From a checkpoint of a small segmentation model.
Training: soap at rate 0.0023, 14500 steps, batches of 128.
Rows from block 5, named by matrix and row number. Rows with one number belong to one attention dimension. Each number is 128 + 24 x the weight over its row's rms, rounded and kept within 0 to 255. All counts start at 0. After the name is the row's rms in percent of the matrix's.
# v: attention query, key and value (stacked) (model.blocks.5.attn.qkv.weight, 384x128, the v third), inputs 0-63
# proj: attention output (model.blocks.5.attn.proj.weight, 128x128, transposed), outputs 0-63
v.60 102 [166 158 106 146 119 112 130 139 181 137 126  99  96 108 130 109 152 116 133 131 103  95 144 136 124 151 143 110 117 146  76  85 128  89 149 118 141  95 133 113 119 158 140 160 127  99 128 111 106 123  81 167 183 136 117 109 155 127 156 119 119 139 109 158]
proj.60 115 [ 92 173 159 141 156 152 123 122  73 138 144 169 129 153 127 112 121 124 153 113 162 156 106 147 147  79  96 150 123 134 151 135 142 154 144 146 156 104 148 112 164  99 106 115 146 134 107 128 148 152 183 109 109 128 177 146 119 117 120 163 121 117 153 108]
v.61 097 [137 114 138 122 123 117 145 159 132 123 126 110 148 105 133  92 114 122 102 149 130 137  94 103 139 132 146 127 147 105  86 137 162 160 146 146 106 192 196 128 127 152 129  95 150  89 156 127 127 101 111 154 135 117  92 117 115 106 108 108 112  53 144 113]
proj.61 104 [144 181 121 133  95 110  98 130 140 139 100 116  90 119 138 165 133 140 131 111 121 113 115 117 133  90  77 129  79 158 164 141 156 110 155  99 109  92  97 132 146 149  95 143 147 146  91 158 110 104 147 129  95 140 148  99 139 132 145 178 152 142 147 132]
v.62 096 [174  99 120 143 132 151 131 160 120 116 149 153 164 123 134 137 133 177 144 128 133 107 155  91 138 147 144 115  77 122  78 146 127 108 124 121 126  81  96 186 158  63 105 161 118 160  99 126 163 154 147 126 132 129  92 139 128 144 126 171  86 136  96 150]
proj.62 102 [129  90 119 108 121  98 136 157 144 153 115 138  90 184 121 136  82 127 166 157 131 108  94 140 110 166 116 147 149 103 158 109 125 134  91 136 148 162 165  82 122 181 105 105 114 108 138 153 130 116 137 142 129 146 165 127 117 138 126  98 106 174 140 115]
v.63 103 [104 118 104 108 118 137 123 142 146 165 137 183 108  70 136 159 124 102 194 115 135 111 119  93 162 144 136 129 122 135 127 159 158  79 123 115 139  96 128 172 172 169 167 148 108 122 118 121 179 108  75 125 143 116 146 133 113 100 121 151 141 112 119 137]
proj.63 106 [117 148 156 144 120 168 157 142 131 136 121 112 129 177 110 109  91 134 156 146 136 143 128 146 109  98 156 150 121 158 137 102 130 152 112 181 164 112 132 136 144 178  99 135 139 148 151 182 130 175 161 151 116 122 124 142 103 144 139  79 130 123 157 145]
v.64 099 [125  86 129 117 145 145 142  83  63 136 131 125 106 126 132 139 115 122 126 142 113 140 158 105 142 135 136 162 143 153 157 101  68  66  95 146 128 123  80 127 106 138 183 158  91 145  99 105 112 117 127 156 153 100 122 118 114  94 118 132 147 109 136 141]
proj.64 088 [115 154 147 138 123  96 138 133 126 126 106 146 119 130 142 161  85 151  91 122 149 112 105 130 144 112 146  93  60 118 113 136 140 120 153  83 166 126 139 161 130 108 136 106 144  91 147 138 139 146 162 121 106 136 106 189 142 120  90 148 131 159 126 169]
v.65 104 [114 173 130 112 126 150 162 117 181 139 133 176  89 102 147 124 105 150 153 132 125 128 139  97 137 135 134 153 129 143 105  76 122 111 208 119 101 147 130 128 150 148  91 118  96 115 158 159 140 103  73 116 132 162 155 119 175  89 103 108 122 150 174 131]
proj.65 097 [137  94 149 125 136 143 102  84 122 120  83  94 154 110 124 123 132 137 171 112 140 152 115 154 111 163 140 141 154 119 156 139 130 168 126 114 138 133 105  85 100  75 170 146 118 106 133 136 107 147 108 154 161 106 105 135 113 142 135 122 128 117 146 115]
v.66 086 [128 100  69 123 131 142  95 138 132 103 103 150 121 114  96 132 129 133 106 187  89  99 104 104 117 100 130 134 114 109 116 132  90 145 104 163 167  95  79 143  92 103 187 119 141 114 147 128 123 135 148 127 138 127 122 112 118 118 163 162 166 117 103 146]
proj.66 083 [120 149 146 144  99 112 151 141 166 150 140 126  81 127 107 100 130 178 105 105 133 158 146 152 146 152 141 127  87 144 118 144 183 150 160 111  99 136 157 155 161 151  98 137 111 162 114 129 143 150 123 124 121 157 150 132  85 118 122 121 151 132 138 108]
v.67 094 [128 124 167 121 126 124  90 150  80 143 108 185 138 101 138 107 114 132 143 153 120 106 126 107 100 136 100 144  95 119 135 137 142 180  88 118 128 136 100 114 103 124 158 122 100 160 132 138 144 126 145 151 134 124 129 133 109 120 150 131  77 102  64  99]
proj.67 093 [120 102 115 149 150 120 135 129 105  84 132 110 102 135 150 151 173 128 139  80 152 131 104 145 138  99 143 129  74 117 124 123 159 118 135 123 117 148 170 164 146  92  95 134 138 130 115  82 106 135 121  79 139 158 144 178 122 113 135 120 116 159 128 162]
v.68 092 [115 189 108 113 145 128 136  94  61 129 134 128 145 129 126 108 125 109 134 108 108 121 139 111  71 118 119 164 128 104 118 109 161 118 134 134 128  99 121 113 120 137 103 156 122 143 116 147 140 137  99 140 127 112 133 111 113 165  87 115 100 147 122  94]
proj.68 078 [153  74 131 115 136 171 151 136 103 142 123 133 143 121 110 148 138 145 139 126  82 123 131 155 120 117 116 142  68 145 141 129 128 128 116 128 112 155 110 140  78  97  96 119 140 151 148 138  70 104 131 122 125 144  96 134 161  90 119 103 142 114 103 103]
v.69 097 [ 97 108 175 152  98 152 129 137  95 128 152 114 134 141 119 157 148  88 183 138 164 134 141 155 120 115 108 128 116 127  85 147 191 181 138 127 136 136 130 105 180 150 141 108 133 128 168 152 117 152 114 107 141 163 151 109  93 130 111 169 128 103 104 144]
proj.69 094 [132 102 113 107 155 109 143 110 109  65 116 132 105  97 158 149 179 150 141 140  94  83 136 119 143  94 129  91 114  78 142 128 116 103 141 130 107 118 122  94 100 122 124 163 131 133 158 116 100 146 142 104 133 115 136 203 118  99  97  88 100 128 139 103]
v.70 103 [111 130 115 123 131 134 141 151 146  98 107 152 154 100 135  88 101 158 126 178 123 125  94 147 131  99 109 139 111 125 124 108 108 162 138 142 110 122 115 163 141 111  98 124 157 134 132 180 123  78 124 118 175 116 115 117 109 137 153 116 126 149 152 113]
proj.70 102 [110 138 127 145 153 165 136  92 106 155  91 106 160 142 148 113 158 129 213  84  87 152 149 181 109 143 173 119 108 126 141 144 162 160 160  87 136 134 133  86 140 140 128 153 122 136 134  92 115 132 114 153 135 129 166 130 129 117 105 144 138 117 134 148]
v.71 094 [ 97 158 210 157 175 146 171 122 140 179 140 154  98 103 123 132 136 132 148 150 121 118  99 118 136 137  94 108 185 133 125 159 133 125 136 148 150 137 109 132 114 160 111 111  78 116 128 125 154 127 106 167  97 141 131 107 134  97 136 133 118 171 135 155]
proj.71 083 [166 102  76 114 119 132 109 140 113  96 107 116 107 138 158 135 128 143 115 109 142 128 164 147 124 117 107 145 116 155 140  90 155 148  92  96  89 144  84 145 152 112 118 111 114 106 113 144 122 124 134 121 134 144 100 128  93 146 125  89 102 108 117 113]
v.72 086 [114 131 157 122 100  82 118 155 125 134 113 110 145 129 153 139 158 154 146 118 123 130 126 118  61 103 125  96 115 154 118 171 172 120 151 101 168 104 162  90 117 179 140 125 132 110 115 115 117 163 188 119 137 149 136 141 124 123  99 144 116 120 105 117]
proj.72 091 [145  81 113 127 125 101 148 108  89  91 127 125 134 108 144 117 150 144 103 148 101 121 139 146 134  81  90 111 150 148 135 106 101 122 116 185 121 126 145 150 144 110 140 205 149 139 128  80 132 131 141 124 150 139 138 109 133 107 168 107 104 148 125 155]
v.73 092 [ 94 189 126 107 150 111 114  92 111 157 110 129 139 118  97 111 162 125 141 127 165 103 118 119 110 129 134 125 122 118 106 112 157 142 159 113 114 169 160 100 149 190 105 142 147 116 160 130 123 172 125 115 100 151 114 115  87 146 132 116 110 104 129 152]
proj.73 084 [159  91 134 116 163 142 137 137  98 132 170 138 171 176 165 166 124 107 190 143 116 124 140 165 101 150 137 150  87 114 147 115 155 124 115 171 128 109 106 145 158  70  97 145 127 137  88 144  87  84 138 125 133 113 117 131 157 101 112 108 113 148  86 118]
v.74 096 [132 154 115 179 137 103 125 122 142 123 160 115  92 138 154 127 129 130 135 142 156 181 131 136 130 156 122 155  81 122 129 169 129 133 123 114 183 134 123 112 159 150 120 103 150 133 152 123  88  88 147 107 124 139 148 112 125 156 142 135 137 117 159 129]
proj.74 081 [109  97 110  92  96 106 123 148 107 110 126 133 126 106  85  95 150  86 107 122 105  83 111 138 127 100 153  65 162  87 130 135 106 126 126 112 114 135 151  94 116 154 106 137 117  89 102 114 118 182 151 155 137 102 112 117 127 134 116 123 106 140 183 101]
v.75 105 [116 111 147  88  97 122 115 143 112 113 118 155 140 127 184 122 163 136  96 152 182 117 142 165 190 164 132 104 143 137  54 120 181 156 155 142 130 154 157 100 160  93  92 145 115 103 110 108 106 103 135 146 104 123  97 138 102 111 124  93 132 112 132 103]
proj.75 101 [167 148 134 164 156 146 152  94 129  92 107 108 131 125  98 125 110 140 150 138  88 110  95 143 102 122 155 132 135  83 156 104  75 116 135 135 131 140  80 101  96 114  94 151 149 133 127 139 140 150 119 111 168 167 158 111 129 175  92 159 107 109 160 168]
v.76 088 [100 139 140  86 112 146 124 131 128 164 143 136 110 141 163 125 170  98 111 155 135 111 180 146 168 156 152 169 135 130 125 158 107 119 105 119 166 130 163 144 164 144 157 178 126  70 133 117 109 130 107 140 163  94 167 107 151 140 114 153 160 148  92 124]
proj.76 101 [109 110 134 155  91  86 126 128 127  89  88 140 157 121 101 141  74 174 102 149 160 133 140 144 122  96 119 149 117 117 145 133 127 133 170 153 148  98  99 129  87 106 109 136 155 169 136 132 136 137 153 104 118 129 137 161 116 141 152 115 100 109 149 131]
v.77 101 [142 156  84 105 106 125 169  88 123 110 168 165 107 113 147 155 103 103 125 118  94 102  97 113 126 180 141 147 145 104  92 148 115 123 124 126 144 106 112 155 159 114 130 122  62 153 145 127 126 103 135 144 103 115 149 110 136 132 155 144 110 149 120 104]
proj.77 096 [177 117 136 133 121 127 144 175 112 131 125 138 114 104  88 156 143 151 124 151 129 150 137 130 169 130 163 150 120 105 164 138 149 130 122 126 100 164 145  93 100 112 151 126 147 113 123 101 150 161  53  94 124 129  99 146  95 135  87 135 195 107 139 124]
v.78 109 [108 165  86  93 156 128 139 136 130 125 144 143 107 166 133 133 142 166 127 103 139 141 152 128  99  99  91 141  81 138 168 154  74 134 125  99 155  92 132 153 154 137 140 144  99 115 142 129 107 133 146 128 150 131 159 155 144 143 155 107 113 124  93 121]
proj.78 115 [131 129 146 140  74 110 149 163 110 169  89 137 147 129 131 106 116  89 117 137 119 105 105 115 107 107 116 110 140 129 143 136 138  89 114 159 104 136 118  76 118 130 122 144 115 142  82  90 151 156 158 164  96 107 103 101 164  93 165 149 111 146 162 115]
v.79 085 [118 106 158 116  96 107 112  94 172 140 118 112 143  83 134 114  95 123 144 112 143 110  85 104 134 108 101 134  82  80  77 145 137 129 168 124 121 153 135  66 165 144 134 163 125 117 166 143 102  85 152 113 139  94 151  92 145  98 126 100 119 120 146 117]
proj.79 083 [125 128 126 141 156 152 102 112 115  95 123  98 169 114 142 129 186 125 186 108 114 140 134 171 131 156 171 126 138 127 166 102 156 137 103 132 112 128 135 123 145  92 138 111  96  71 127 103 106 139  89 129 161 118 110 175  93 138 147  99 113  88 106 115]
v.80 085 [ 64 130 142 136 136 105 147 115  94 137  95 129 171 126 158 119 136  75  86 151 132  99 112 161 100 151 160 118 131 127 119 103 112  98 125 145 156 141 151  84 134 132 125 111 142 127 167 141  88 166  78 164 147 133 143 167 131 144 103 107 116 131 175 122]
proj.80 086 [106 117 115 126 140 140 119 125 154 149 161 121  89 146 130 166  96 129 128 140 130 106 112 131 142 129  67 126 205 127 160 116 147 137 112  88 118 111  77 101  85 104 134 138 138 100 150 156 160 125 174  99 128 146  86 118 147 131 138  86 139 101 132 157]
v.81 115 [ 78  95 105 135 133 105 132 113 122 113 113 122 119  99 127 140 120 133 141 124 118 129 144 162 100  77  88 135 129 148 109 122 127 112 130 105 132 140 111 127  94 134 142 119 121  93 108 114 116 157  88 112  95 150 113 132  79 120  92 153 101  95 132 146]
proj.81 109 [158 141 122 130 131 153 131 128 152 181 180 130 140 123 136 119 108 141 133 124 117  81 124  99 108 163 107 130 103 140  72 142 133 113 108 147 105 117 100 134 120 131 113 130 105 157 127 150 138 111 131 167 130 163 110 135 168 142 144  98 119 139 151  94]
v.82 114 [ 77 141 138 102 133  98 150 116 103 169 136 126 132 100 172 115 135  98 154 151 133 106 122  94  97 114 135 180 153 117 132  90 145  63 180 117 119 140 125 135 167 170 134 142 105 138 169 133 128 150 107 142 176 127 151 116 129 133 147 138 115 102 136 146]
proj.82 108 [147 119 145 147 172 122 101 111 138 131 115 136 150 128 129 151 130 156 162 122 136  96 135 151 121 137 123  98 105 128 155 116 156 148 129 133 143 123  99 118  95  89 174 175 135 110 140 130 107 142 149 145 114 128 103 160 150  93 107  99 124 118 107 117]
v.83 098 [100 132  87  90 143 118 150  99 108 164 122 135 135 126 124 108 135 129 136 146 113 139 119 103 127 138 138 142 119 156 119 104  63 118 140 161 110  98 121 119 124 139  93 120 134 138 153 145 168  99 113 136 149 129 144  77 103 146 152  56 133 140 138 125]
proj.83 101 [126  74 142 131 104  98 112 144  76 114 128 136 174 138 144 128 133 154 119 116 120 172 145 158 109 128 195 125  70 131 168 137 165 107 145  84 128 132 125 116 153  82 133 150 119 124 128 119  81 144 141 114 146 112 132 133 119 100 113 125 108 139 121 135]
v.84 113 [147 134  87 117 140 125 121 120  77 109 135 116  99 145 171 105  83 100 153 172 126  98 138 151 103 165 177 166 117 126 154 142 105  57  87 149 159 142 114 143 116 140 187 116 128 138 120 120 115 103 105 133 132 142 137 103 103 176 112 149 148 157 110 121]
proj.84 112 [124 122 119 123 130  96 145 126 149 164 111 139 116 116  92 152 108 156 106 121 116  82 112 133 147  97 110  82  96 117 125 103 132 144 140  95 149 103  94  88 134 142 106 110 119 101 147 140 137 146 186 137  93 114  88 148 158  72 121 162 130 120 189 116]
v.85 107 [136 117 107 116 114 127 129 133 122 149 117 138 128  83 175 151 127 127 159  93  92 144 152 110 124  80 110 126 115 213 141 141 167 118 157 131 163 117 100 136 151 156 138 119 100 125 138  95 119 162 154 104 101 180 141 118 142 112 118 126 177 119 113 117]
proj.85 095 [148 105 130 133 147 123 107 143 122  79 125 107 127  94  89 124 156 157  89 142 116 111 116 120 118 110 134 105  93 108  87 116 150 115 135 163  97 109 126 121 137 102 147 155 143 122 110  84 106 143 111 135 146 151 130 136 111 107 170 109 107 139 166 145]
v.86 095 [114  96 162 113 160 160 147  96  98 117 115 128 103 136 118 110 132 113 100 134  97 113 136 127 158 151 118 102 107 106 121 150 180 138  73 165  86 140 135 103 129  96 159 189 122  99  81 158 122 169 134 156 136  94 132 133 123 116 104 167 123 135  95 139]
proj.86 090 [120 170 106 125 172 157 154 140 142 121 129 107 173  93 111 146  96 150 181  99 136  90 109 115 136  96 126 160 115 141 105 111 149  88 162 100 140 101  96 157 122 120  84  83 118 196 137  95 131  97 145 110 139 149 126 170 140 135 120 163 124 106 110 125]
v.87 088 [125 164 157 125 106 125  84 118 134 121 119 102 116  92 128 136 160 102 147 140 148 107 126 111 121 115 178 114 113 129 109 139 156 155 151  97 135 128 149  91 117 173 154 174 124 126 129 146 118 168 100 104 144  97 175 156 136  85  84 172 133 116 108 143]
proj.87 079 [148 116 131  97 164 119 116 121 124  88 185 142 121 132 152 149 106 132 134 116 181 160 140 105 136 141  90 148 147 129 106 107 141  92 149 189 133 120 148 152 127  62 124 143 127 164 140 110 140  95 121  88 143 102 118 154 115 134 147  83 127 146 107 124]
v.88 100 [101 134  89  76 109 129 108 135 118  91 120 138  98 114 182 158 113 127 171 141 138  94 150 114 108 118 114 164 134 157 129 131 103 116 130 169 138 119 120 187 106 126 125 127 189  94 158 109 127  87 131 123 151 126 150 111 133  71 100 143 156 137 122 167]
proj.88 102 [147 116 144 137  94 138 135 143 145 147 110 131 154 110  80 109 138 174 100 106 131 135 125 117 144 143 156 112 100 137 126 132 136 141 193 132 146  99 103 105 141 133 150 151  94 189 117 123 119 149 147 147 108 146 148 117 118 151 152 169  94 127 180 109]
v.89 102 [134 109 155 151 166 141 121 159 156 133 112 137 144 162 123 147 148 143 110 134 116 111 108 129 165 136 148 138  71 141 123 145 116 124 121 125 135 182 120 120  87 134 132 130 114 152 110 110 141  90 137 131 191 120 113 178 176 150 147 115 200  86 118 101]
proj.89 109 [ 62 152 135 117  78 119 139 107 128  96 130 110 121 133 152 130 102  94 120 130 123 128 107 130 138 164 107 137 155  90 146  93 126 120 126 115 116  85 140 143 161 111 111 133 116 104 132 103 133 158 145 138 147 165 138 100 107 155 114 114  88 153 157 156]
v.90 087 [ 77  42 128 153 129 133 115 138 168 131 161 151 150 132 156 148 169 162 115 127 189 139 136 149 167 150 107 126  89 153 126 120 155 162 127 128 153 119 150 106 179 101 142 125 152 139 128 155 132 174 112  94 116 117 139 144 110 125 100  97 105 149 162 154]
proj.90 086 [144 149 145 141 119 125 124 101  99 112 108  97 130 118 130 108 144 126 121 114 118  94  92 144 114 100 180 116 154  84 118 139  92  77 139 108 109 137 109  94  89 119 122 144 163 124 105 106 131 129 129 109 152 160 137 153 124 133 163 172 135 118 164 137]
v.91 100 [148 172 124  96 119 111 141 177 128 128 121 118 160 147 162 145 177 139 135 118 143 142 141 135 131 159 142 109 124 133 112 112 112 161 144  92 131 138 198 166 141 126  93 142 112 124 137 108 154 119 135 159 114 106 105 143 134 138 149 140 131 118 125 120]
proj.91 103 [119 101 129 151  93  90 122 115  93  99 136 154 110 150 125  97 106  89  87 151 135 132 118 102 116 123 122 154 150 112 133 153  84 146 122 183 145 150 145 116 106 100 120 177 168 154 117 118 117 143 108 115 156 114 164 110 136 161 139 134 102 144 128 186]
v.92 093 [148 143 144  89 129 123 112 156 137 105 140 133 116 124 138 144 115 129 150 129 134 175 132 152 128 174  87  40 134 145 104 124 146 110 128  96 127 168 133 142 120 109 127 128 118 144 105  91 114 122 146 154 123 159 167  91 128  78  96 158 128 105 158 108]
proj.92 090 [168 109 134 140  97 165 118 127 113 123 138 122 127 114 140 161 137 141 121 142 145 108 134  75 192 101 167 159 120 108 105 119 107 127 131 165 166 141 127 157 112 132 129 144 134 129 109 116 137 117 103 108 136 113 132 181 106 172 147 171 110 128 112 176]
v.93 095 [ 95 114 119 123 151 163 150 135  92 107 151 136  78 121  94 143 165 149 132 134 157 156 136 143 141 122  90 111 160 136 115 138 106 188 141 110 110 132 165 156 104 117  85 148 143 135 163  57 145 102 134 133 106 122 140 144 111  94 174 114 146 112 123 138]
proj.93 089 [162 157 136 100  74 124 142 153  80 145 111 171 134 135 181 139  80 132 146 126 119 135 110 121 124 117 157 128 114 145 140 114  99 110 111 144 120 184 122 131 124 155 126 142 123 156  69 184 125 120 157 187 126 124 128 117 121 148 109 163 114 154 114 127]
v.94 118 [142  94 128  98  99 144 130 122  68 112  75 132 141 136 154 124  99 136 141 112 109 130 128 110 124 129  99 105  77 107  89  80 138 135  94 178 137 122 141 112 134  90 134 157 129  88 108 143 112 138 148 156 147 148  86 128  96 131 118 120 120  96 138  87]
proj.94 115 [109 159 131 175 171 149 159 126 155 165 119 104 116 110  91 106 130 121 130 116 108  68  98 107 152 115 150 132 133 113 108 154 125 147 147  88 110 111 117  93  91 133  88 120 138 154 143 104 120 139 111 123 127 154 156 167 165 149  88 172 107 128 156 145]
v.95 109 [148 147 104 123 132 164 106 126 145 127 116 131 112 117 152 171 155 157 152 129 110 144 134  78 158 136 114 162 104 138 136 102 133 130 123 131 156 132 161 123 157 147 143 138 173 154 128 147 134 119 117 101 176 108 120  90 161 140 112 135 133 109 164 152]
proj.95 110 [ 81  99 166 131 141 125 104 121 144 112 109 115 163 117 114 117 115 122  91 115 166 117 122 127 134 165 164 150 142 143  97 146 154 123 167 141 145 107  72 122 112 140 125 151  82 163 122  80 134 113 112 158 120 106 153 129 124 148 165 169 126 121 129  96]
v.96 112 [115 128  89 145 131 118 163  93  91 128 156 103 124 106 176 134 140  98 114 132 119 142 129 131  93 133 106 119 118 147 155 120  95 137 124 101 126  96 130 142 152 119 108 138 101 123 149  80 114 104 159 161 129 139 177 104 123 139 173 151 131 126 158 124]
proj.96 102 [127 139 128 123  86 125 121 167 105 156  91 189 121 118 120 171  82 172 118 148 125 107 128 109 163  74 146 103 168  96 124 153 124 141 128 131 135 170 155  64  89 155 157 153 144 130 102 128 137 140 103 146 102 119 108 145 134 152 102 135 162 143 135 163]
v.97 113 [150 139 154 161 144 129 126 136 106 127 125 142 110 155 115 136 153  95 131 104 110 124 139 143 123 140 116 107 159 131 160 160 112 145 169 126 123 136 103 117 110 110 126 158 116 135 125  90 117 133 174 124 125 103 146 171 100 143 175 111 124 115 103 135]
proj.97 102 [139 168 119 104 147 144 152 167 134 147 164 142 136 120 157 128 114 108 116 130 145 100  76 108 128  77 133 121 112 122 150 106 144  89  92 153 137 106 122 175 139 175 112 121 144 139  87 165 105 126 122 128 109 102 115  86 183 112 112 137 131 129 117 153]
v.98 095 [ 97  78 139 145 139 129 130 146 177 105 111 147 153  92 139  86 141 146 130 139 146 123 122 113  93 107 112 153 117 153  86  95 148 142  95  90  79  96 129 185  85 107 135 124 130 108 111  85 123 142 109  95 127  85 137 127 170 110 141 126 168 140 123 146]
proj.98 095 [ 91 142 120 136  75 121 121  82 113 123  74 112 139 139 142 135 121 131 169 127 118 177 144 176 103 125  86 117 133 129 137 134 125 186 153 167 122 123 137 128 166 147 127 133 142 162 123 165 139  88 124 173 145 161 123 141  73 150 133  97 136 124 110 132]
v.99 085 [116 111 132 119 136 124  86 111 138 133 103 136 141  74 196 159 166  90 147 114 163 113 154 151  88 134  95 115 160 160 153 134 140 108 106 150 163 105 153 130 141 126 137 135 180 116 153  96 132 146 103 164 104 129 144  94  78  98 126 156 116 175  95 141]
proj.99 081 [179  83 110 124  95 127  94 145 104 107 137 139 110 154  76 103 134 174  92 107 158 151 140 103 128 100 157 109  95 136  87 138  95 137 143 133 122 125  97 146 135 118 120 152 122 144 147 140 117 104 141 124 119 151 134 142 120 155 141 127 125 116 166 131]
v.100 096 [173 134 101 133 120 148 149 120 122  90 157 160 135 134  97 125 112 126 139 135 105 165  87 114 117 100 102 115 122  52 108 112 143 183 116 145  90  91 152 124  93  97 148 173 118 121 110 158 173 107 146 128 128 132 121  92 119 120 156 159  92 121 125 136]
proj.100 093 [104 144 106 124 133 137 147 143 119 152 118 118 112 112 167 130 147 141 171 121 117 148 168 128 139 164 157 165  77 150 127 190 131 131 142 125 140 135 138 118 162 134  97 100 116 145 152 110 102 136  73 134 161 117 148 154  94 151  81 127 162 129 101 123]
v.101 105 [142 131 150 142 104 134 138 151 122 141 123 116  96 163 133 142 143 162 129 128 125 121 161 123 113  99 105 138 159 151  92 135  87 114 170 109 107 139 151  98 109 115 153 133 109 133 134 124 109 148 149 115 147 109 135 121 115 142 103 151 118 127 121 164]
proj.101 101 [127 128 115 113 149 108 130 125 110 103  95 141 126 101 159 112 117 165 111 145 125 135 149 157  84  94 111 118 106 132 130 149 146 108 127 167 132 127  84 123 148 168 135 131 117 156 111 122  98 114 153 154 144 108 140 123 143 109 195  79 137 107 101 112]
v.102 101 [ 95 119 109 122 166 160 120 146  97  95 151 112 133 119 123 166 129 109  84 175 139 115 119 131 128 129  99 104 132 101 141 138 120 119 122 154 122 124 127 123 142 132 108 114 149 131 129 104  87  95 105 156 166 129 124 104 135 126 114 158 139 171 115 156]
proj.102 091 [119  92 158 126  50 128 139 140 133 121  85 123 128 122 128 117 156 142 147 136 117 147 189 118 134 144 132 124 110 146 135 109 150 128 151  82 130 142 126 162 119 135 132 160  84 121 134 124 138 154 169 163  85 149 169 113 109 132 120 117  98 105 172 131]
v.103 092 [110 154  98 123 153 112 109 120 133  91  80  85 176 117 125 122 121 127  99 164 119  94 136 131 112  91 118 154 135 161 152 104 123 174 176 114 136 111  96 128 133 123 136 112 149 138 107 146  86 118  97 101 110  77 129 171 134 150 130 133 154 134 128 147]
proj.103 087 [136 130 138 126 140 153 129  87 104 139 147 161 126 160 115 114 123 140 132  88 106 167 110 159  75 176 132 123 105 134 119 136 154 110 124 112 132 139 157 141 129  81 133 139 133 143 132 129 158 118 113 135 137 153 116  99 152 145 144  72 151 129 120 167]
v.104 109 [149 165 120 156 158 125 129 132 125 132 140 127 137 160 106  86 166 146  62 171 125 124 164 121 150 149 149 130 118 152 130 126  78 151 179 143 146 148 117 117 125 116 120 160 140 133 126 123 111 108 122 116 137 103 120 167 116 163 173 120 158 114 145 106]
proj.104 106 [ 80 153 128 120  99 119 153 107 157 153 114 130 115 115 131 151  63 121 142 126 130 125  77 173  87 122  97 124 170 108 163 106 131 112  75 119 117  99  87 103 108 134  91 107 119 109 110 181 129 128 146 153 123 103 111  80 135 138 128 102 150 107 104 121]
v.105 098 [119 129 109 181 146 141 149 103 155  96 175  99  98 131  92 111  89  89 146 134 119 136 117 110 126 122 130 138 145 113 111  79  70 123 117 131 115 122  93 184 136 107 125 114 140 142 164 104 125 126 152 113 146 116 161  81 122 137 159 121 154 112 170 138]
proj.105 103 [ 82 128 144  89 141 128 124 139 140 171 135 152 140 121 154 135 111 146 142 144 132 137 157 110 158 131 158  81 132  99 154 161 150 165 144 109 140 108 147  97 146 196 159 105 127 123 124 164  93 140 114 139 114  63 126 151 123 150  84 115 131 127 114 105]
v.106 097 [157 146 150 144 138 123 179 118 151 153 178 138  86 111 105 137  95 124 195  85 141 137 151 106 107 158 120 117 152 144 124 173 104  96 136 125 126 182 122 162 100 139 123 140 101 112 122 126 166 117 129 110 137 179 117 104 126 117  85 133 130 106 133 123]
proj.106 094 [ 96  80 109 121 123 143  99 128 123 127  98  98 168  76 139 143 164  95 113 165 135  68 119 123 164  97 138 124 109 114 124 123 129 175 129 148 138  83  95 109 148 155 158 126 140 103 148 126 107 119 107 150 108  74 139 175 131 128 144 155 105 145 135  92]
v.107 087 [135 103 128 170 140 124 141 118 166 140 149 153 170 137  96 150 136 145  90  79 136 133  51 181 119  95 113 125 124 124 123 170 132 140 118 144 126 173 140 117  86 146 120 126 105 136 134 126 129 145 109 103  89 127 114 146 139 100 110 125 133 131 157 151]
proj.107 086 [114 154 100  85  96 163 104 137  57 129 163 133 133 147 169 128 132  85 194 137 101 114 149 120 115 185 133 132 107 123 126 113 112 124  89 151 108  93 119 120 190 108 108  93 150 104 105 134 130 100 119 144 158 152 141 111 112 129  95  93 132 146 131 144]
v.108 110 [121 138 119 115 133 100 161 136 132 125 137 134 126  91 117 124  87  98 111 124 105 132 122 102 123 132 159 158  84 105 107 152 144 105 157 127 153 154 119  97 176 152 139 139 110 134 164 153 137 120 113 136 130 174 160 104 111  95  77 158 165 114 127 122]
proj.108 112 [115  85 131 104 119 148  90 126 141 136 126  94 101 136 103 151 150  88 169 143 124  96 150 122 152 169  91 141 149 127 137 119 135 135 117 107 121 139 124 121 104  84 115 130 151  83 143 129 141 134 138 136 124 150 104 169 129 136 144  77 106 102 162 103]
v.109 096 [128 167 162 173 139 132 123 114 189 130 185 122 109  79 101 145 128 116 113 103 144 141 136  96 128  82 111 184 186 120 163 135 133  97 140 134 130 149 103 133 144 169 115 163 128 162 169 149 121 139 119 148 118 109 136 101 144 105 149 136 129 139 167 166]
proj.109 090 [ 90 113 132  70 108 112  89 128 133 108 112 123 139 159 133 100 128 162 151 115 161 150 189 163 138 166 153 100  92 123 107 158 127 163 124 125 132  96 138 150 136 108 143 103 121  61 127 135  99 110  97 121 122  99 128 142  83 173 137 113 150 100 105 119]
v.110 100 [115 101 169  87 141 127 130 142 159 128 117 162 159 125 183 134 139 100 154 125 140 124 148 127 144 153 163  88 129 174  96 125 138 138 184  92  99 146  67  98 152  91 141 173 123 168 108 119 126 147 155 148 146 131 115 138 105 145 153 113 149 162 153 127]
proj.110 090 [154 146 140 168 107 129 139 108 157 139 119  79 138  99 117 113 142 147 137 115 159 155 101 121 148 134 155 130 124 104 145 111 119  92 139 140 160  95 144 145 130 147 132 140 119  95 148 138 146 106  94  89 176 162 112 154 121 155 121 148 149  89 138 170]
v.111 094 [139 137 137 119 132 152  85 157 108  74 137 114  90 138 132 154 109  97 119 162 110 125  75  84 144 151 120 111 121  91 124 155 108 151 139  96 146 145 135 128  85 154 118 144 140 161 120 121 138  82 170 139 180 133 138 112 156 121 141  99 137  90 115 130]
proj.111 108 [109 135 147 132  95 114 156 130 108  88 116 139 127 133 173 127 159 140  94 113 148 138 124 148 174 162 172 162 111 132 160 105 158 123 151 119 156 138 143 155 166 131 147 179 107 114 128  75 139 151 133 144 120 141 151 114 100 146 117 170 133 174 129 146]